config = dict(
    horizontal_flip=True,
    fused_qkv=False,
    moe='top_k',
    expert_mlp_ratio=1,
    layers=10,
    num_labels=75,
    max_precond_dim=512,
    steps=6400,
)
Rows from block 6 of a small multi-label image tagger, named by matrix and row number. Rows with one number belong to one neuron. Each number is 500 + 50 x the weight over its row's rms, rounded and kept within 0 to 999. All counts start at 0. Numbers have three digits each.
After each neuron's rows are labels from the 100 images, of 14976, where the neuron reaches its largest size: "top examples" is what is common among them. Only what is clearly more common there than usual is listed. The data: photos of plants, animals and fungi (iNaturalist).
# gate: MLP gate (model.blocks.6.mlp.gate.weight, 384x128), inputs 43-85
# fc1: MLP up (model.blocks.6.mlp.fc1.weight, 384x128), inputs 43-85
# fc2: MLP down (model.blocks.6.mlp.fc2.weight, 128x384, transposed), outputs 43-85

gate.77:453509480490477497532469531469482514526443422496510492480557466462557485510455557539506465574480455462534507376457500601502595462
fc1.77:534524523447505525481545496494539503489533484518492521473514535421428483549493433470534504498433524492521400564440423519518396427
fc2.77:553511502482547539511473446498553394447505405394478468399492510457528480487486463551568517462537495484411493374535409484473508524
top examples: phylum Arthropoda; class Insecta; order Lepidoptera; family: Nymphalidae

gate.166:559446519490504525660578557549469470491477445515517464624524518448484498521630569566442438531523493514421551523529513502438389536
fc1.166:412503478504534486385394444438476527513537507532520499388505488619490509462405421430536554491449472485616495467507508466589587493
fc2.166:527473593514617546459501493523593399446450614514517444559615513528512503485490559532538508429411510421561499486402529590481541449
top examples: kingdom Plantae; phylum Tracheophyta; class Magnoliopsida

gate.361:498538505521480501536497516484595528560490445493499601508467434410540490467486445404482463432579458446503515505572548460492516448
fc1.361:534501510490484555604487559542640528581440450560479646435481463489537492395478422432476440439544497480549467533546516449512470484
fc2.361:453440538498548450512465501534441485537454536392442464446499533434382488456466547478531407464531502601375625551535509537486483539
top examples: kingdom Plantae; phylum Tracheophyta; class Magnoliopsida

gate.52:500441574459477536491532584438415499528459539517506529469556563421454569473552443463562397476598495466403459456491522520543527529
fc1.52:464584461541535473530479472543551472499507460437479461515461435568575480578484587526457613502436481492567586515516531448438488497
fc2.52:524440522477524463461541431399573514471536513547459423512510455556540480520558570507509469504468475563440464423504543455528553483
top examples: class Insecta; phylum Arthropoda; order Lepidoptera

gate.245:479490542522473470580596475542502462515495521533389519493561472489561519526453423557500453480512440462446482566469470529497375481
fc1.245:558481556573555480501445558481461583466451493527507489442490461536514388393562550513542613487553496509525574501395554525563575504
fc2.245:482438453585513427563553528535480529523552465413525499434460480508643562471530436551523585621499529446534444553528528553474521492
top examples: order Lepidoptera

gate.248:558483530469533440480475522441490544513474477512470478551544523558454418407487546567597593439557470474475477501422403470433562479
fc1.248:452551478557455535487469481560555456477491530491556476457461481463540545607533476482375444568405527531536549457516558528548448545
fc2.248:568398485510536461412469518586461520539490500541527617516471482453513575514475484458527524556541423500510544535392495601519459599
top examples: class Mammalia

gate.373:469529489525521438472558539498604472457459492619489519484542509379509552535521499571510451452539459523622569534498554441412509496
fc1.373:457559475537536465470546547508592486471434498626494521503536513375488531512509496563496469408528486504603583489489515484404482523
fc2.373:451576490472457461480511431517502543544506468577520536500467504504440474448480482484491453579579504527419447469407461501577502442
top examples: class Aves

gate.94:468529492427584468495472484476479485508485398505576443485561522539556575467474500433478438584584471515454523433455516549396475450
fc1.94:512543495516517521517579569482582547472477514432514534490558579544538473431490557503558588585595494529503459451559519460557484509
fc2.94:439585476586391503426494440494579458550544541560453457514471546420481554591453445478519527533517534512493544469523453527495528523
top examples: order Lepidoptera

gate.226:473508552493553540511535500474495398495411588473510461515498440500531454544484579470492541562576522482493580599489553429427372452
fc1.226:422492432512466571548443572449538498419434461433502504491460595478527456558496598502433429514466513461445593521514431435499514535
fc2.226:507497512543381526404487528487475589539565510463456575458562500605496481497565473486461465508556486432557531506533506440603489512
top examples: kingdom Plantae; phylum Tracheophyta; class Magnoliopsida

gate.162:538494451553569454552533480421574524457471520522420433499449515439504467447520565499550466435506490524461415452558399600528455595
fc1.162:585479473478575456515522501474582504490521510523413471469389489464480438546521585520497510427457502495471455412549359499489502536
fc2.162:377600511448464490517463454483555490559517462508488523541579439532633538543517473468507560611452490579506513534470575450474496462
top examples: class Insecta; phylum Arthropoda; order Coleoptera

gate.262:500493471506548551505394491589541404547583581483457541517414425457555413569501460485562455573444425553480491445547424527521480515
fc1.262:492524481520640489488405480542497473496594561473437476465421425438479408497528440555515495507501481597507484497474411419548514521
fc2.262:512460507506475472497573443560386542486426410467498560510399498553492579536513402433499535504438557439466538522481411514585533451
top examples: order Passeriformes

gate.58:551511484504527526463480454447551471483487517488433522504445486468501385503562492464549443532392534540573474425463459525529438398
fc1.58:484413481514470435447477545569500508512459521549538465539513474529441578528439532488498496440555430496536499562522563522411522540
fc2.58:566472493528540493491493554530497488443440438510507470504498338528523467570526608474520479561579508478513481551504512556549501419
top examples: class Aves; order Passeriformes

gate.115:540458455555461571532458437518536484468531478490560448416526515479439515469555497511481425527561510508548479560470396592556563538
fc1.115:557464487477513504517498498496498468439500520518456524467363482544452493442508577536505485438415500523490548472612426413503516551
fc2.115:507481537509592506500429425441566518483562585488468579460473517454526493434460399556604514553493479436518432455524518418459465417
top examples: order Passeriformes

gate.90:576478511478482567511585457500561448480412573507510520610451440552539506500528542530525524477452552551436540503504532519480519433
fc1.90:554452461434481501529462511511592474489449623535548433526481466517558533587466552545494506479474515581511556411531525491589491541
fc2.90:607540481479481513456561460443539490540534514445541518481571533569489443455538442550518502544488494504461441494486458464496463547
top examples: kingdom Plantae; phylum Tracheophyta; class Magnoliopsida

gate.378:581555434404522521530477520512438575386430505436558546474599461492562402554580445434480571538466579559516455461439483503561574537
fc1.378:546563503412477546501541565519478590465407489477515572515507419530576434460528467571586539645464553546562428491438496543585536548
fc2.378:495435536505425452569379518466459538491538503482514501554443545474526492542558492510466492540479408455524555459518603512474499466
top examples: phylum Arthropoda; class Insecta

gate.233:483424520585450531522547508504425392511477428597488564532457457498592467475533478537469504371426461497451447515471528507511514530
fc1.233:551595491466506452503464486439596571522468517439562426476540512499461539493497563516501493566539528542481554476463460491449469466
fc2.233:563458557500575523482527487412501500473475550573500452569535485552499515448557606468524547485459455435523472527511508425522586489
top examples: class Insecta; phylum Arthropoda; order: Lepidoptera; family: Nymphalidae

gate.366:573606507449509548537582513523506565609453513511532486541533468505542541489458507524556545425584448494465473486472517447432477586
fc1.366:448412497558548430460451521431517444401501516466434489419464473485556458500491583490444504610448607535524523527498487478605510461
fc2.366:531483497506469622521520512544535470440428594498490436608489539522512517423440493496559503541462531482572507554609475586535505486
top examples: kingdom Plantae; phylum Tracheophyta; class Magnoliopsida

gate.135:450609605469514522563509436555513410558558573449483479425543576524454454451597559561521514446578495509551484448516502476617527594
fc1.135:476625441431492492389507473433562390511503498519527513437529486585475491393498482503582483512539486537536601413530452418405578507
fc2.135:523491556572468438439509554513520513492490555565514509455518495491500542552499479493448428579441462430547497583513485518525586504
top examples: class Insecta; phylum Arthropoda; order Lepidoptera; family: Nymphalidae

gate.86:462518536441453531504526506468501488529540511476472405556613553493487555622519544479457515564553527598581500547450478578546455413
fc1.86:415514478435413565483535502519501464528496491447454498576562620413503513533518557494462590520588551502471455574562477578532458465
fc2.86:525402482538475587545535561514576487505440489513431439473542411606473434637566408462456482533534566482460510446526454549418576494
top examples: order Lepidoptera

gate.260:463378455420510520553458445500442466425505507498437489499487480471591550485497450516462455469444486420493518529507402481587494480
fc1.260:459614541485533460560573516498550472471521568468530483544500522461432475501532448437558388411569496472536461529536509592492525434
fc2.260:468447431493539452607470467473472535416467503543535497482499455497539443450450501566469554519557563511491451499540494471372570386
top examples: order Passeriformes

gate.312:434487442477445452482546479451428418553420522536461468464509477447489494412481518592541532483491541558600549439439515492509502442
fc1.312:530515499515465540417493550591561582468498508493555442496406575578433491505515515476533576484391492495495442570518523469519580484
fc2.312:549509508537478468505598493497427477476460537405479506569528514569549537582532444493636580501537476443394678458496624481479455539
top examples: phylum Arthropoda; order Odonata

gate.330:498513535514576523467483469551471522509523559533540580503490527419493457610440586550550536500484548440561567484574489478511529554
fc1.330:496500426430570428473443539572483492445487495442494537484511463449510463567424521491492505427550564455565474487555551554492498463
fc2.330:523552442469502541451384461577580441487484537491470468427479400506566486490541413563388482446578468579546465394489514504480463362
top examples: class Aves; order Anseriformes; family: Anatidae

gate.40:498445512527426564443408581471482565521483503475452510508502554482457534501582533608509448474400487475490552558370509518528507479
fc1.40:542508506583448453496545446432595507439478568503452539420494615488466509459463424456516574505399429481553511466560529452543594572
fc2.40:454496493494422432506533516489408498518455531541472437534517524540507529406520425457501506506445497449586401464469545580439490441
top examples: kingdom Plantae; phylum Tracheophyta; class Magnoliopsida

gate.177:496490526508497376527555463525486470454435523394483452421504497448528485524390513489525494384566435475553515503405422587512530388
fc1.177:534505492522473478511574486439537434428440460509494491445520504429553485510441554594444539459466447475421518478430405460525543503
fc2.177:452473572473489473559433461533518580432585521556426556502580469508547544455486499476531580402468377463537472467458502503442444469
top examples: class Mammalia

gate.261:517484499529466609469416589489486504425465448590484494526574505622480435522643403536579453490459466497478479495553541516511541494
fc1.261:567502451466549526496547510475501468554465472462506458484582524491510468535481443458488512522479582529479537513538442492571462558
fc2.261:518505517564437461439531603461529516503540531348527539524467501495477512491568422485512543464503434481486513459479433551457473451
top examples: class Insecta; phylum Arthropoda; order Lepidoptera; family: Nymphalidae

gate.289:461539453484515519505493487493386503459532441455453520497542535451448547541391552564550518595533547557591499492538526578477339471
fc1.289:514476533583502424550436456584438505467484479375387491473534435556459534515492490516553492562487540559592568539573486594531426522
fc2.289:512544503523568453493536521525482535456454568534444465462415476536459547535478498506499532547395517482450538491461531563526371480
top examples: order Lepidoptera; class Magnoliopsida; phylum Tracheophyta; kingdom Plantae

gate.12:513585412489419388431543606461491502397637470391419495517496510499430581573552651542468532478474531588497552475484482534560600525
fc1.12:607515532455442444459520488515461465492524448384544541542579463510418442543558551472521567428534423488462450450418481424574565473
fc2.12:495449492454535472548440318401511476493504501454536503532483486481465441593451478523415480521480524492455410515497450428443510560
top examples: phylum Chordata; class Aves; order Anseriformes; family: Anatidae

gate.26:569442465501465590394498620483594472542423509453599486472444512514528454521519507438475559448431514530464458453552493537437478511
fc1.26:489468537530500515589508450503464512502456461596529547417514443416476426548450549457534577524483496438570481445436457442468508461
fc2.26:513545480532560547478414496549445467509511436511443502590557474422516441562439510552531470575529528474496518474580565532613431460
top examples: phylum Chordata; class Aves; order Accipitriformes

gate.310:482491423476471541482456485546443520379413486488532498494521441524568432489566441568536572468539455459460420523532464512542491433
fc1.310:445539489457501485409542562431487518512491559555496533567553496452486499443541535506529553441512504503414502570526531479461467501
fc2.310:473466448470496558494522519532491589566478532518513529597447447526476523564511538588483552460451558573491588530495496507460594486
top examples: kingdom Plantae; phylum Tracheophyta; class Magnoliopsida

gate.344:405552513469499516574459561529568362464537552490446575430446453452531440503481506616530560492426440453455438468486459482547422538
fc1.344:592443532450538429491512457461412566499511535511520522406556508529501570529507497535491499414547479617469430537438492503443470491
fc2.344:440553469502541420517497475507460565451515552623543463518559470521501491533415574524426570518534431536465503535557460421514477426
top examples: class Mammalia; order Carnivora

gate.73:454536499411512602420487432542481547457494530485508474601484544506486544513520475545541491573446594553465401544578486534516517452
fc1.73:574467525567536501558509482559581463453535515554500548492469572501571411477476506529593452433449462494575474533486405455619487485
fc2.73:515549568494457525461504475447568483511570531534450467559438519453525475537463535429456506526480451535498466564456530483551507544
top examples: class Insecta; phylum Arthropoda; order Lepidoptera; family: Nymphalidae

gate.271:480470524417426528422457508561551584479421415564523511491414471502469573489506567516482477529465562504469505463445518539565509554
fc1.271:485488422576534465539484606442559542516513443473561517582501534452529476540586452540566493440513445514444362568506489570548502432
fc2.271:512519492474533449451516423501447601411517510500524482457505405567424370568507505528404462519468407522521502514607473520406474528
top examples: order Lepidoptera

gate.123:495570523463486447486501581455470424496497569501569531480527499434518543572498518526582553479504451521477464580492438464441475487
fc1.123:537437445477516523514550442479519597466508478489441461576466515566480448456469499502446471471531519494514545397507530583512493497
fc2.123:500508549471480507533516605555513472489466472434467479521525563478501556551527532462476473507581559535649444491617528514441513525
top examples: class Mammalia; order Carnivora

gate.203:464484490538585446519454478548434475538551591615481512481514420520613508549427494493424531470558396483468433545524424490481488571
fc1.203:480502504497483471544476526542510416551460533526470433503420453503659420545451552567442568453432464451431509533498448465514530445
fc2.203:435525426503535460453450491481423617443500463502498507512521538493483618589364478512558445486587518568448552512484475437541471487
top examples: class Mammalia; order Carnivora