config = dict(
    model='multi-label image tagger',
    activation='swiglu',
    bias='qkv',
    moe_every=2,
    expert_mlp_ratio=1,
    positions='rope',
    eps=1e-08,
    adamw_lr_other_params=0.0026,
)
Rows from block 7 of a small multi-label image tagger, named by matrix and row number. Rows with one number within an expert belong to one neuron, the router's apart. Each number is 128 + 32 x the weight over its row's rms, rounded and kept within 0 to 255. All counts start at 0. Numbers have three digits each.
Before each expert's rows are labels from the 100 images, of 14976, where the router gives the expert most weight on average: "patch colour" is the nearest of a few named colours to the mean colour under the peak. Only what is clearly more common there than usual is listed. The data: photos of plants, animals and fungi (iNaturalist). In brackets: how many of the 100.
# router: router (model.blocks.7.mlp.router.weight, 8x128, trained with AdamW), inputs 64-127
# gate: expert gate (model.blocks.7.mlp.gate, 8x128x128), inputs 64-127
# up: expert up (model.blocks.7.mlp.up, 8x128x128), inputs 64-127
# down: expert down (model.blocks.7.mlp.down, 8x128x128, transposed), outputs 64-127

# expert 5
patch colour: black (99)
router.5:086100159087109100151169082151108185162072155169156090119069150121144148123147095094124145166150129160131146070100136174132128070088138175088181140145102158114125131095102116096149149112136105
gate.0:117147146125168145092122128096171114098126162104104123129127139121161093075136103080177164080108121129085072118147120131215104173112112164135095136179138093118150096170126124104114134106160145
up.0:118142101141143157158157093152177130068135151133129129152171094189111150146112149042189176096058133116081115139164149106179116121079163123135089183178128101127173131123116126122126160138149126
down.0:140130088124153138139141120036160141093079163128104081113129050131152149126120120153190135071137150080175136132155157136129106149147126085151136165122200077135178137122177181183165109083162077
gate.1:131156164141097167128096125154084201111149068085052116138067147102176094144083086119148143122158146157129077070138096181055139105141122110081190107113139192091141131161129147174162135107137163
up.1:132093165138143095135145134224136166081138133094135104117135156178144160143158161098144151170080095097137176094094137109054150147073132124109085109100125121146113119099138097136174138113117112
down.1:141121106073137131102138163155159130156096119152130046193155140136137131160131088143204122129098131188120111067111149182125158147113096141129144131082170088164082069134166138146109168160188093
gate.2:131155139130109121086060077150216090117108164128138125110148118173121166133086153105144177105139064110150141135155108096167150159103143166155090067137106102112183158092122152142110143093132070
up.2:128178125111157143077154124065123121196108150104148122127089093121191095116074103142148124168176164158126120141151121138148135147113158130120119103108114098151055161109180144117115084102098134
down.2:132116105095184118155105159114136080105139104157141161135179088183113109173128119113138161166107085200087179134140079116101104138112131125141119124127165129100190078111127093088159133128164118
gate.3:132104132124166132176143162147102116093112111132136090099154148130167138145156155105159130105092167088142087170114129104125119123131119199077129159076068128151129107087217157106169181063125143
up.3:106140165076125111086150094136180125156112150157097180154100109125102134105085088154105105155133083149122146077144155130096106108082142095179126134158181101116122155140030100142086082196129145
down.3:140041136115100072112142093119135154111111120106095109158110132168101169091059061113163119102114114181139139072163110130123112149087153172168158094119185129158169068117108186152137156179104149
gate.4:160140058140134152149116125120126126121179163073147083107154129108140151150051118139143122100120123123109166058179157115144094185095075112092099065122138112133118072126168116141130120122056080
up.4:105124217123089048152200112149167121129083132149074140157126126151119141115145106138173064116147150091126077159130121053090178139161146104159133157106094203155159139106117121188099146118184113
down.4:095129124122134063095108120143187115121120112118112053108114115151075125164115178096121088134149147140111123175147078125128200122166160144093093108173153081149127147160114160133136103161052052
gate.5:110145129159130162117134078159179109165132104112105071100150155178073109135134134131135110216112140090124146157099158126134134154068145145112181160149076114196072196134111096141130140177108113
up.5:111140109098196162143151097101222081113132123144151102086190132167115171129104144125118083178105110097138167122138159113156116164061126139108144163105089136171124131159125192089093139159099183
down.5:129186119128129118150145128141103147146128133117165107173133176156129153115081134159120109147134102211162093172150122160100086098127135143081119139116086125098126143131113167122136172101127152
gate.6:152089086134187133127070160174136115142129150052116109138100077105098130125175151103147108131095147119115083126125110155097136139088196121135223207141172089142110143146169132123115165142143163
up.6:144087133081140147195103127147110142162187108128146119145079129097088112072140174146122131103070164145113070184073144170109130132106172119125202196135146123162139137150134141095154128094119196
down.6:186142136140118130135163141054131102146199146135114139167090178141159077088131108102099103132116143186164135170157129103108153144095149106076108161111138106136127059193121121169120159187107164
gate.7:141108111146130126096160131172140127143143185184155105191158108184088108163109113144096130101101076164163119110127128162190115104054116087121042077112122139077085147175160119158114095133121099
up.7:138057043158186091094125070125127164134120126123130149117158099098142134152124149145138161118157121096140164135145120127132107131152118117149165107153165107213150132117103177091098118140090074
down.7:157092114134105136098113128194137099144110171119087161159056108065131123170147097154128133104067116116069172109136083119123083099063161152131130122139120167118153100141136126077118110088106140
gate.8:152141117109162120121129178120133119167146087124145073193176144164097132161191071079125134148149156143115163083098180149136100116140118119090126148089085151101213131124108125107096199117101110
up.8:134158164121154146128069119138149114089133111109175052179212132203072119136186078056132104119124151100137154107113176141100149123067085117135123060094104169101170186145154113134125165128141165
down.8:146147096095155115147122178116198122116148106144167169148191155156111108097147146128053078127160129140141080129170178117140156178171111158128096098190138134136134155046103073150125119136127111

# expert 6
patch colour: green (26)
router.6:100111144086171108162157109167112165156102167159169094145081161107173190166167101114100162173133103145120162093112154162115136099055174163085162160153100157084171104104163152056141144111111161
gate.0:092119154069145192135119105166134157127085139115142108185071152129162108128171164096186076136121141173147097155161133114102144151230157151110151073139147120187150098172144107162131110109101161
up.0:120077156107144138163133156144129157092082093135120154118146090165078135167115103173093093117154125100122144100121164140152109113092151154112162126088132069129124145150086107152157092121172085
down.0:121119123058167128093126071186128089150134127138131138169109132127087101126157176171128148120130201142104109122134177092153137139136130067099083152134142110094152127097143098143141176116142179
gate.1:160165152157143117112126088106089152143093153089087147149133116104091084112145123142095124184126145089066193069080111090134184137135111106179094166123195139044131111138173084110107172171097081
up.1:091121185127134096146135135103093145166119176059196109170155089141117125187144138092109138146186154114067204037155097112132133135125130084118111131174109061100138131091159096131085154176092061
down.1:128176029112162134168074155098141133104113105145119105134105093163118132139112144182190096061134113151102113155177078149127122132128159136127064166170145176068146095146148153084132118100150129
gate.2:094142136194123149148086194104138151127111079144146091124127084149164107152161162179088138126121148075135138112183114117131131159143073065100124131200162123153103136130190144132184104115183158
up.2:155146083200153147150043170091140165164107091106117115169114100168183089133124132131120169120174152092158097096168108134117134107144094065136177129180162094133081130140130128136143080110138145
down.2:090132175159092057174150090101122143180112120104130106123147134090114173137147115134088147074112189097143168169114117121162138064143161091144084132116178139086119147132151137150171153143135154
gate.3:161169151115203093164186063123136102122169089146125095120134145198101123130093109115109109133090084100118159119132134123118174117163099062124174042138159122162167099157126109152171110107095166
up.3:066111140108166136171117145165121135125111127163096076143121145096093190121087136096079146176117158141174104100144103092125115110120104136088145112180127081140191079144133100114143086077117137
down.3:144082126172105133131048046142105063201140130125116086148172113087149117114140164087120135098093124156148080161164155127167134181130162227123115121143107098103117101134140168130127116124105122
gate.4:100137116099130105140085121143163129142110075132152156132082111102064137153104128135169101196153148155140097162096193143133168123067164145115053069090102164094100112151148106137116134115128183
up.4:135079140117117101129121095098125105109188178132144110114192088144129129143138140155113128079145126151083144047095160094139071183229118093144118121140101128102152153106156122034107127114155161
down.4:092121151102140144137162144112135130087143080189112197163127130146135140103190130205163127146126099130095188122151157084148106081124185146121119146126122156105149076149135160092148140117117179
gate.5:100124148123111127131133141147168083128094154175170103153113126163105114072106167125132151106105187095122144158079083067112143145041066081143148194097114141106057114098124150109155097146149122
up.5:083096170079104128088106121094127096120151062079098103114151164160143132131165117095158123118115155125153075205166099131138115138090089151145145157100144166119111143146065154072150161087106125
down.5:069150114185107124157083131142200146156074145096191153175068081144118096145146063197146141115140138112091139115121105120099059130150129105172147089193192125058107157133115173136125108120234138
gate.6:091106097140153116137123135165133127169130103119115101139113119087091160133101147134161160164098125159109146206074192113140123182173100093147166125161094137146105190078146125113194100149076113
up.6:072129133162137071165116082153158092146131167086137137165107088074148148155125134112147120190125154157130173156089140111094114176181143090135102145144146192116164166100152092099193156124139136
down.6:173145125110139178154099158129151164180180169128203094110133095049149181129093116077164068150142098097134135165089045153120110113145125094089130149125159145156083153050127107104160119115128127
gate.7:118082140090099058145143139172096177170092130081153175145172124143149156132124134084145127160151129102174103140117131184114128132096145130129150094147130129115145122140250172154131167184083169
up.7:132081148118082120172106179088069087060112145036147166145167191137127128149170169189089125115087074098143102148118143162123165114133165165115148097101152135141098156099106117161166109115170152
down.7:111121140132127104101125104136158138150155057063103146057147156172175123070047157145092100139113117095123104137161115093173147153098122132125103158103160160127096101135100068157093135126073142
gate.8:116116101092097122075116135133122147202177125154118102145185116123081062183163121097136090166165150155127111185128163172092145153061146085113132134133099056145114092150130126100159122120121079
up.8:113162152120116178070132097122130181155162119122123080152143147114097042169156109095122093116103139152166126173098159191140157159072144063124177100117141085118115127145102137126139095121164091
down.8:157119083156186114175161091099184135114145097118186194179166169150135087140144120146103192086141130161150140124095133122107043092175172116119188211104143099116193144128137138152112149108137144

# expert 2
patch colour: pink (30)
router.2:107098153110143087173125093157088156134096155169180079123069149115159204163160114089098125160152122149136154091098141160144137081114166164092175155170102172097156110075147115078169133123111159
gate.0:113090123081103136151106130096136140125170100170139163142155172076101164129106145173147127173071115147151169122093129149139191122134144154093184183139162103110123115123108111131206177102106120
up.0:178108127061093106125115164077088118126174124154144200123198157097080147135121112115174112161094120164183210115101111142082162107110135158101123171141147084066098095102121122131167202129136166
down.0:138132119116112106170172122169137102158100124082162089111109125140158142150180144105170113110134170141119135149164136131056162159110099137115132168142147073132096141151151134139101160105117117
gate.1:118099184124145129112110117109148110228158135107164152178088169083171152145185131165045112151126063116122134143136142174162145137142163122087118098121167101081158123106075065143116146150112143
up.1:135135148121141184120128087085140117148130172098129138159151125148158139128131084184141106137128089150118158165171163167132149088127074183144131107061177116086144132147133139134135076147143129
down.1:135114104100067069085116129111126101042144098147123145138152094157156109137082119119173101082113148121111105121129144108179109102128128155162079201102137128182141124186102113125121121097029107
gate.2:103206127180158136138133100123146143157126117159128152127090141157059158135127135119079075134163143183155151175137140195124112080100132148153126100145125129172131116156105141108079154093188094
up.2:157074033166111142124096128141076151140186228144147147151159174091138126100147139141075129159144081174157123133142057064110109074134108155130078098077155094114136161063153093094123101126168149
down.2:137081222136060105069096148135103162120094150128091119163135160190136123166098138114135148135154146121116170110144119097099065132142103128120132164159100180098091064126160149110111134079108098
gate.3:128140097155121133129136081176140154123172107134115082116150167101125101146125116112119194130099104161185144131125094137184160219130089134127137045100094108101098098126153150157117120140172144
up.3:117176093154127088123121076083138138155112165078199163178094119088101182103139104148105149138172080167150152115085116153123145100120183142150187095127105147123121096093148183188169074161130140
down.3:068142119151134123163099152166067183095107081083168116119098095132107140151060142166116123151121123153120203102137174131135059131122125085132063105173152182182122122111144129192132132097219135
gate.4:155192120128141090134103122143116115132113103082135131102163118126096111096197193064170147155150173085099148181128167153136167116164091060132116166068085107130196122101102155198115159125123151
up.4:118151099114120158096120135108141120179124138094132139185093102115132143114147137119160145131138195105102164145166169215136179084171093114127136177090125142118134120128128126201118146163144097
down.4:085092155119113105093125095138104155111098166115141149103118099141132169162129147124128083132122169132120175184093142084090143190140149115174134126118151114115110127105224150153129125136140168
gate.5:070136126148133098132080168163159126124140158131092100086152141125165164091139161145109158201116121081135123065079083158146166118112074113155181108172134148194139093129120133133132111110167109
up.5:174141126155103168192102134126106124136164193132163128178166146056143128154119152167164143143112102155129176133109092163119127169135144131111114082189163139124084100130126136111114089110149097
down.5:074103128079089115124178103131168159122110121122112106181094193134104092077132138119102134100107153094141163120110074100109150098152112158191111149108133060092072139111178119140168074146107150
gate.6:138156132113120096118087068190135199110107180137152137153152166176084085095164143108162087117108168159128112124160184124161125186160129091091166118122137117116164126101181152166165138125146092
up.6:140102110103131160118163144186135153166089163127207109148171133065085128139143147152180164093125168129138180136191116121102139190048148130114110128102139110120187136126122127154123118174135094
down.6:124139069171148092133098183116144145078177119114109170129137102087116108093190146139217128129130179130129149165120159096131121121144108179110163107140161077133139115132075139117131125062174126
gate.7:128076127120149133199131196076154110108120122219106096077145151135186149137096141164147169084146144128066096098098118113156102108111082104114164131113119170110136137169121152104101151102173104
up.7:094146086112078151107083078111113153171128109179132122128143158146128053112188106104129108186106162126176145171117113140093126214109123126109098100131094101080161106079164122092159146179141143
down.7:107115082155114159154143141096222134096063103160135037107123154120162114096169109164109154086088085152174108109145115137130124156120083144102136113121112118148137125141071164103113117135150142
gate.8:093150142107101152184117125177118115109152106092137172177188107162113151152098098171131139071153157174161179153171028143115102138156109126106132137107132096171119119125192107169132155147138130
up.8:094183134138113104119135142059097067132124126115130145111204113153130112109167158111070102137144183135165143164114165141092193147110127107134079190121121172104165144090121148140099152146068108
down.8:150132133112086167107103192051137182144083137123102097139108097100128154082120136163113119141128146125123122122073108131127137105071174171102128156134141138089138122158093100130062179140192162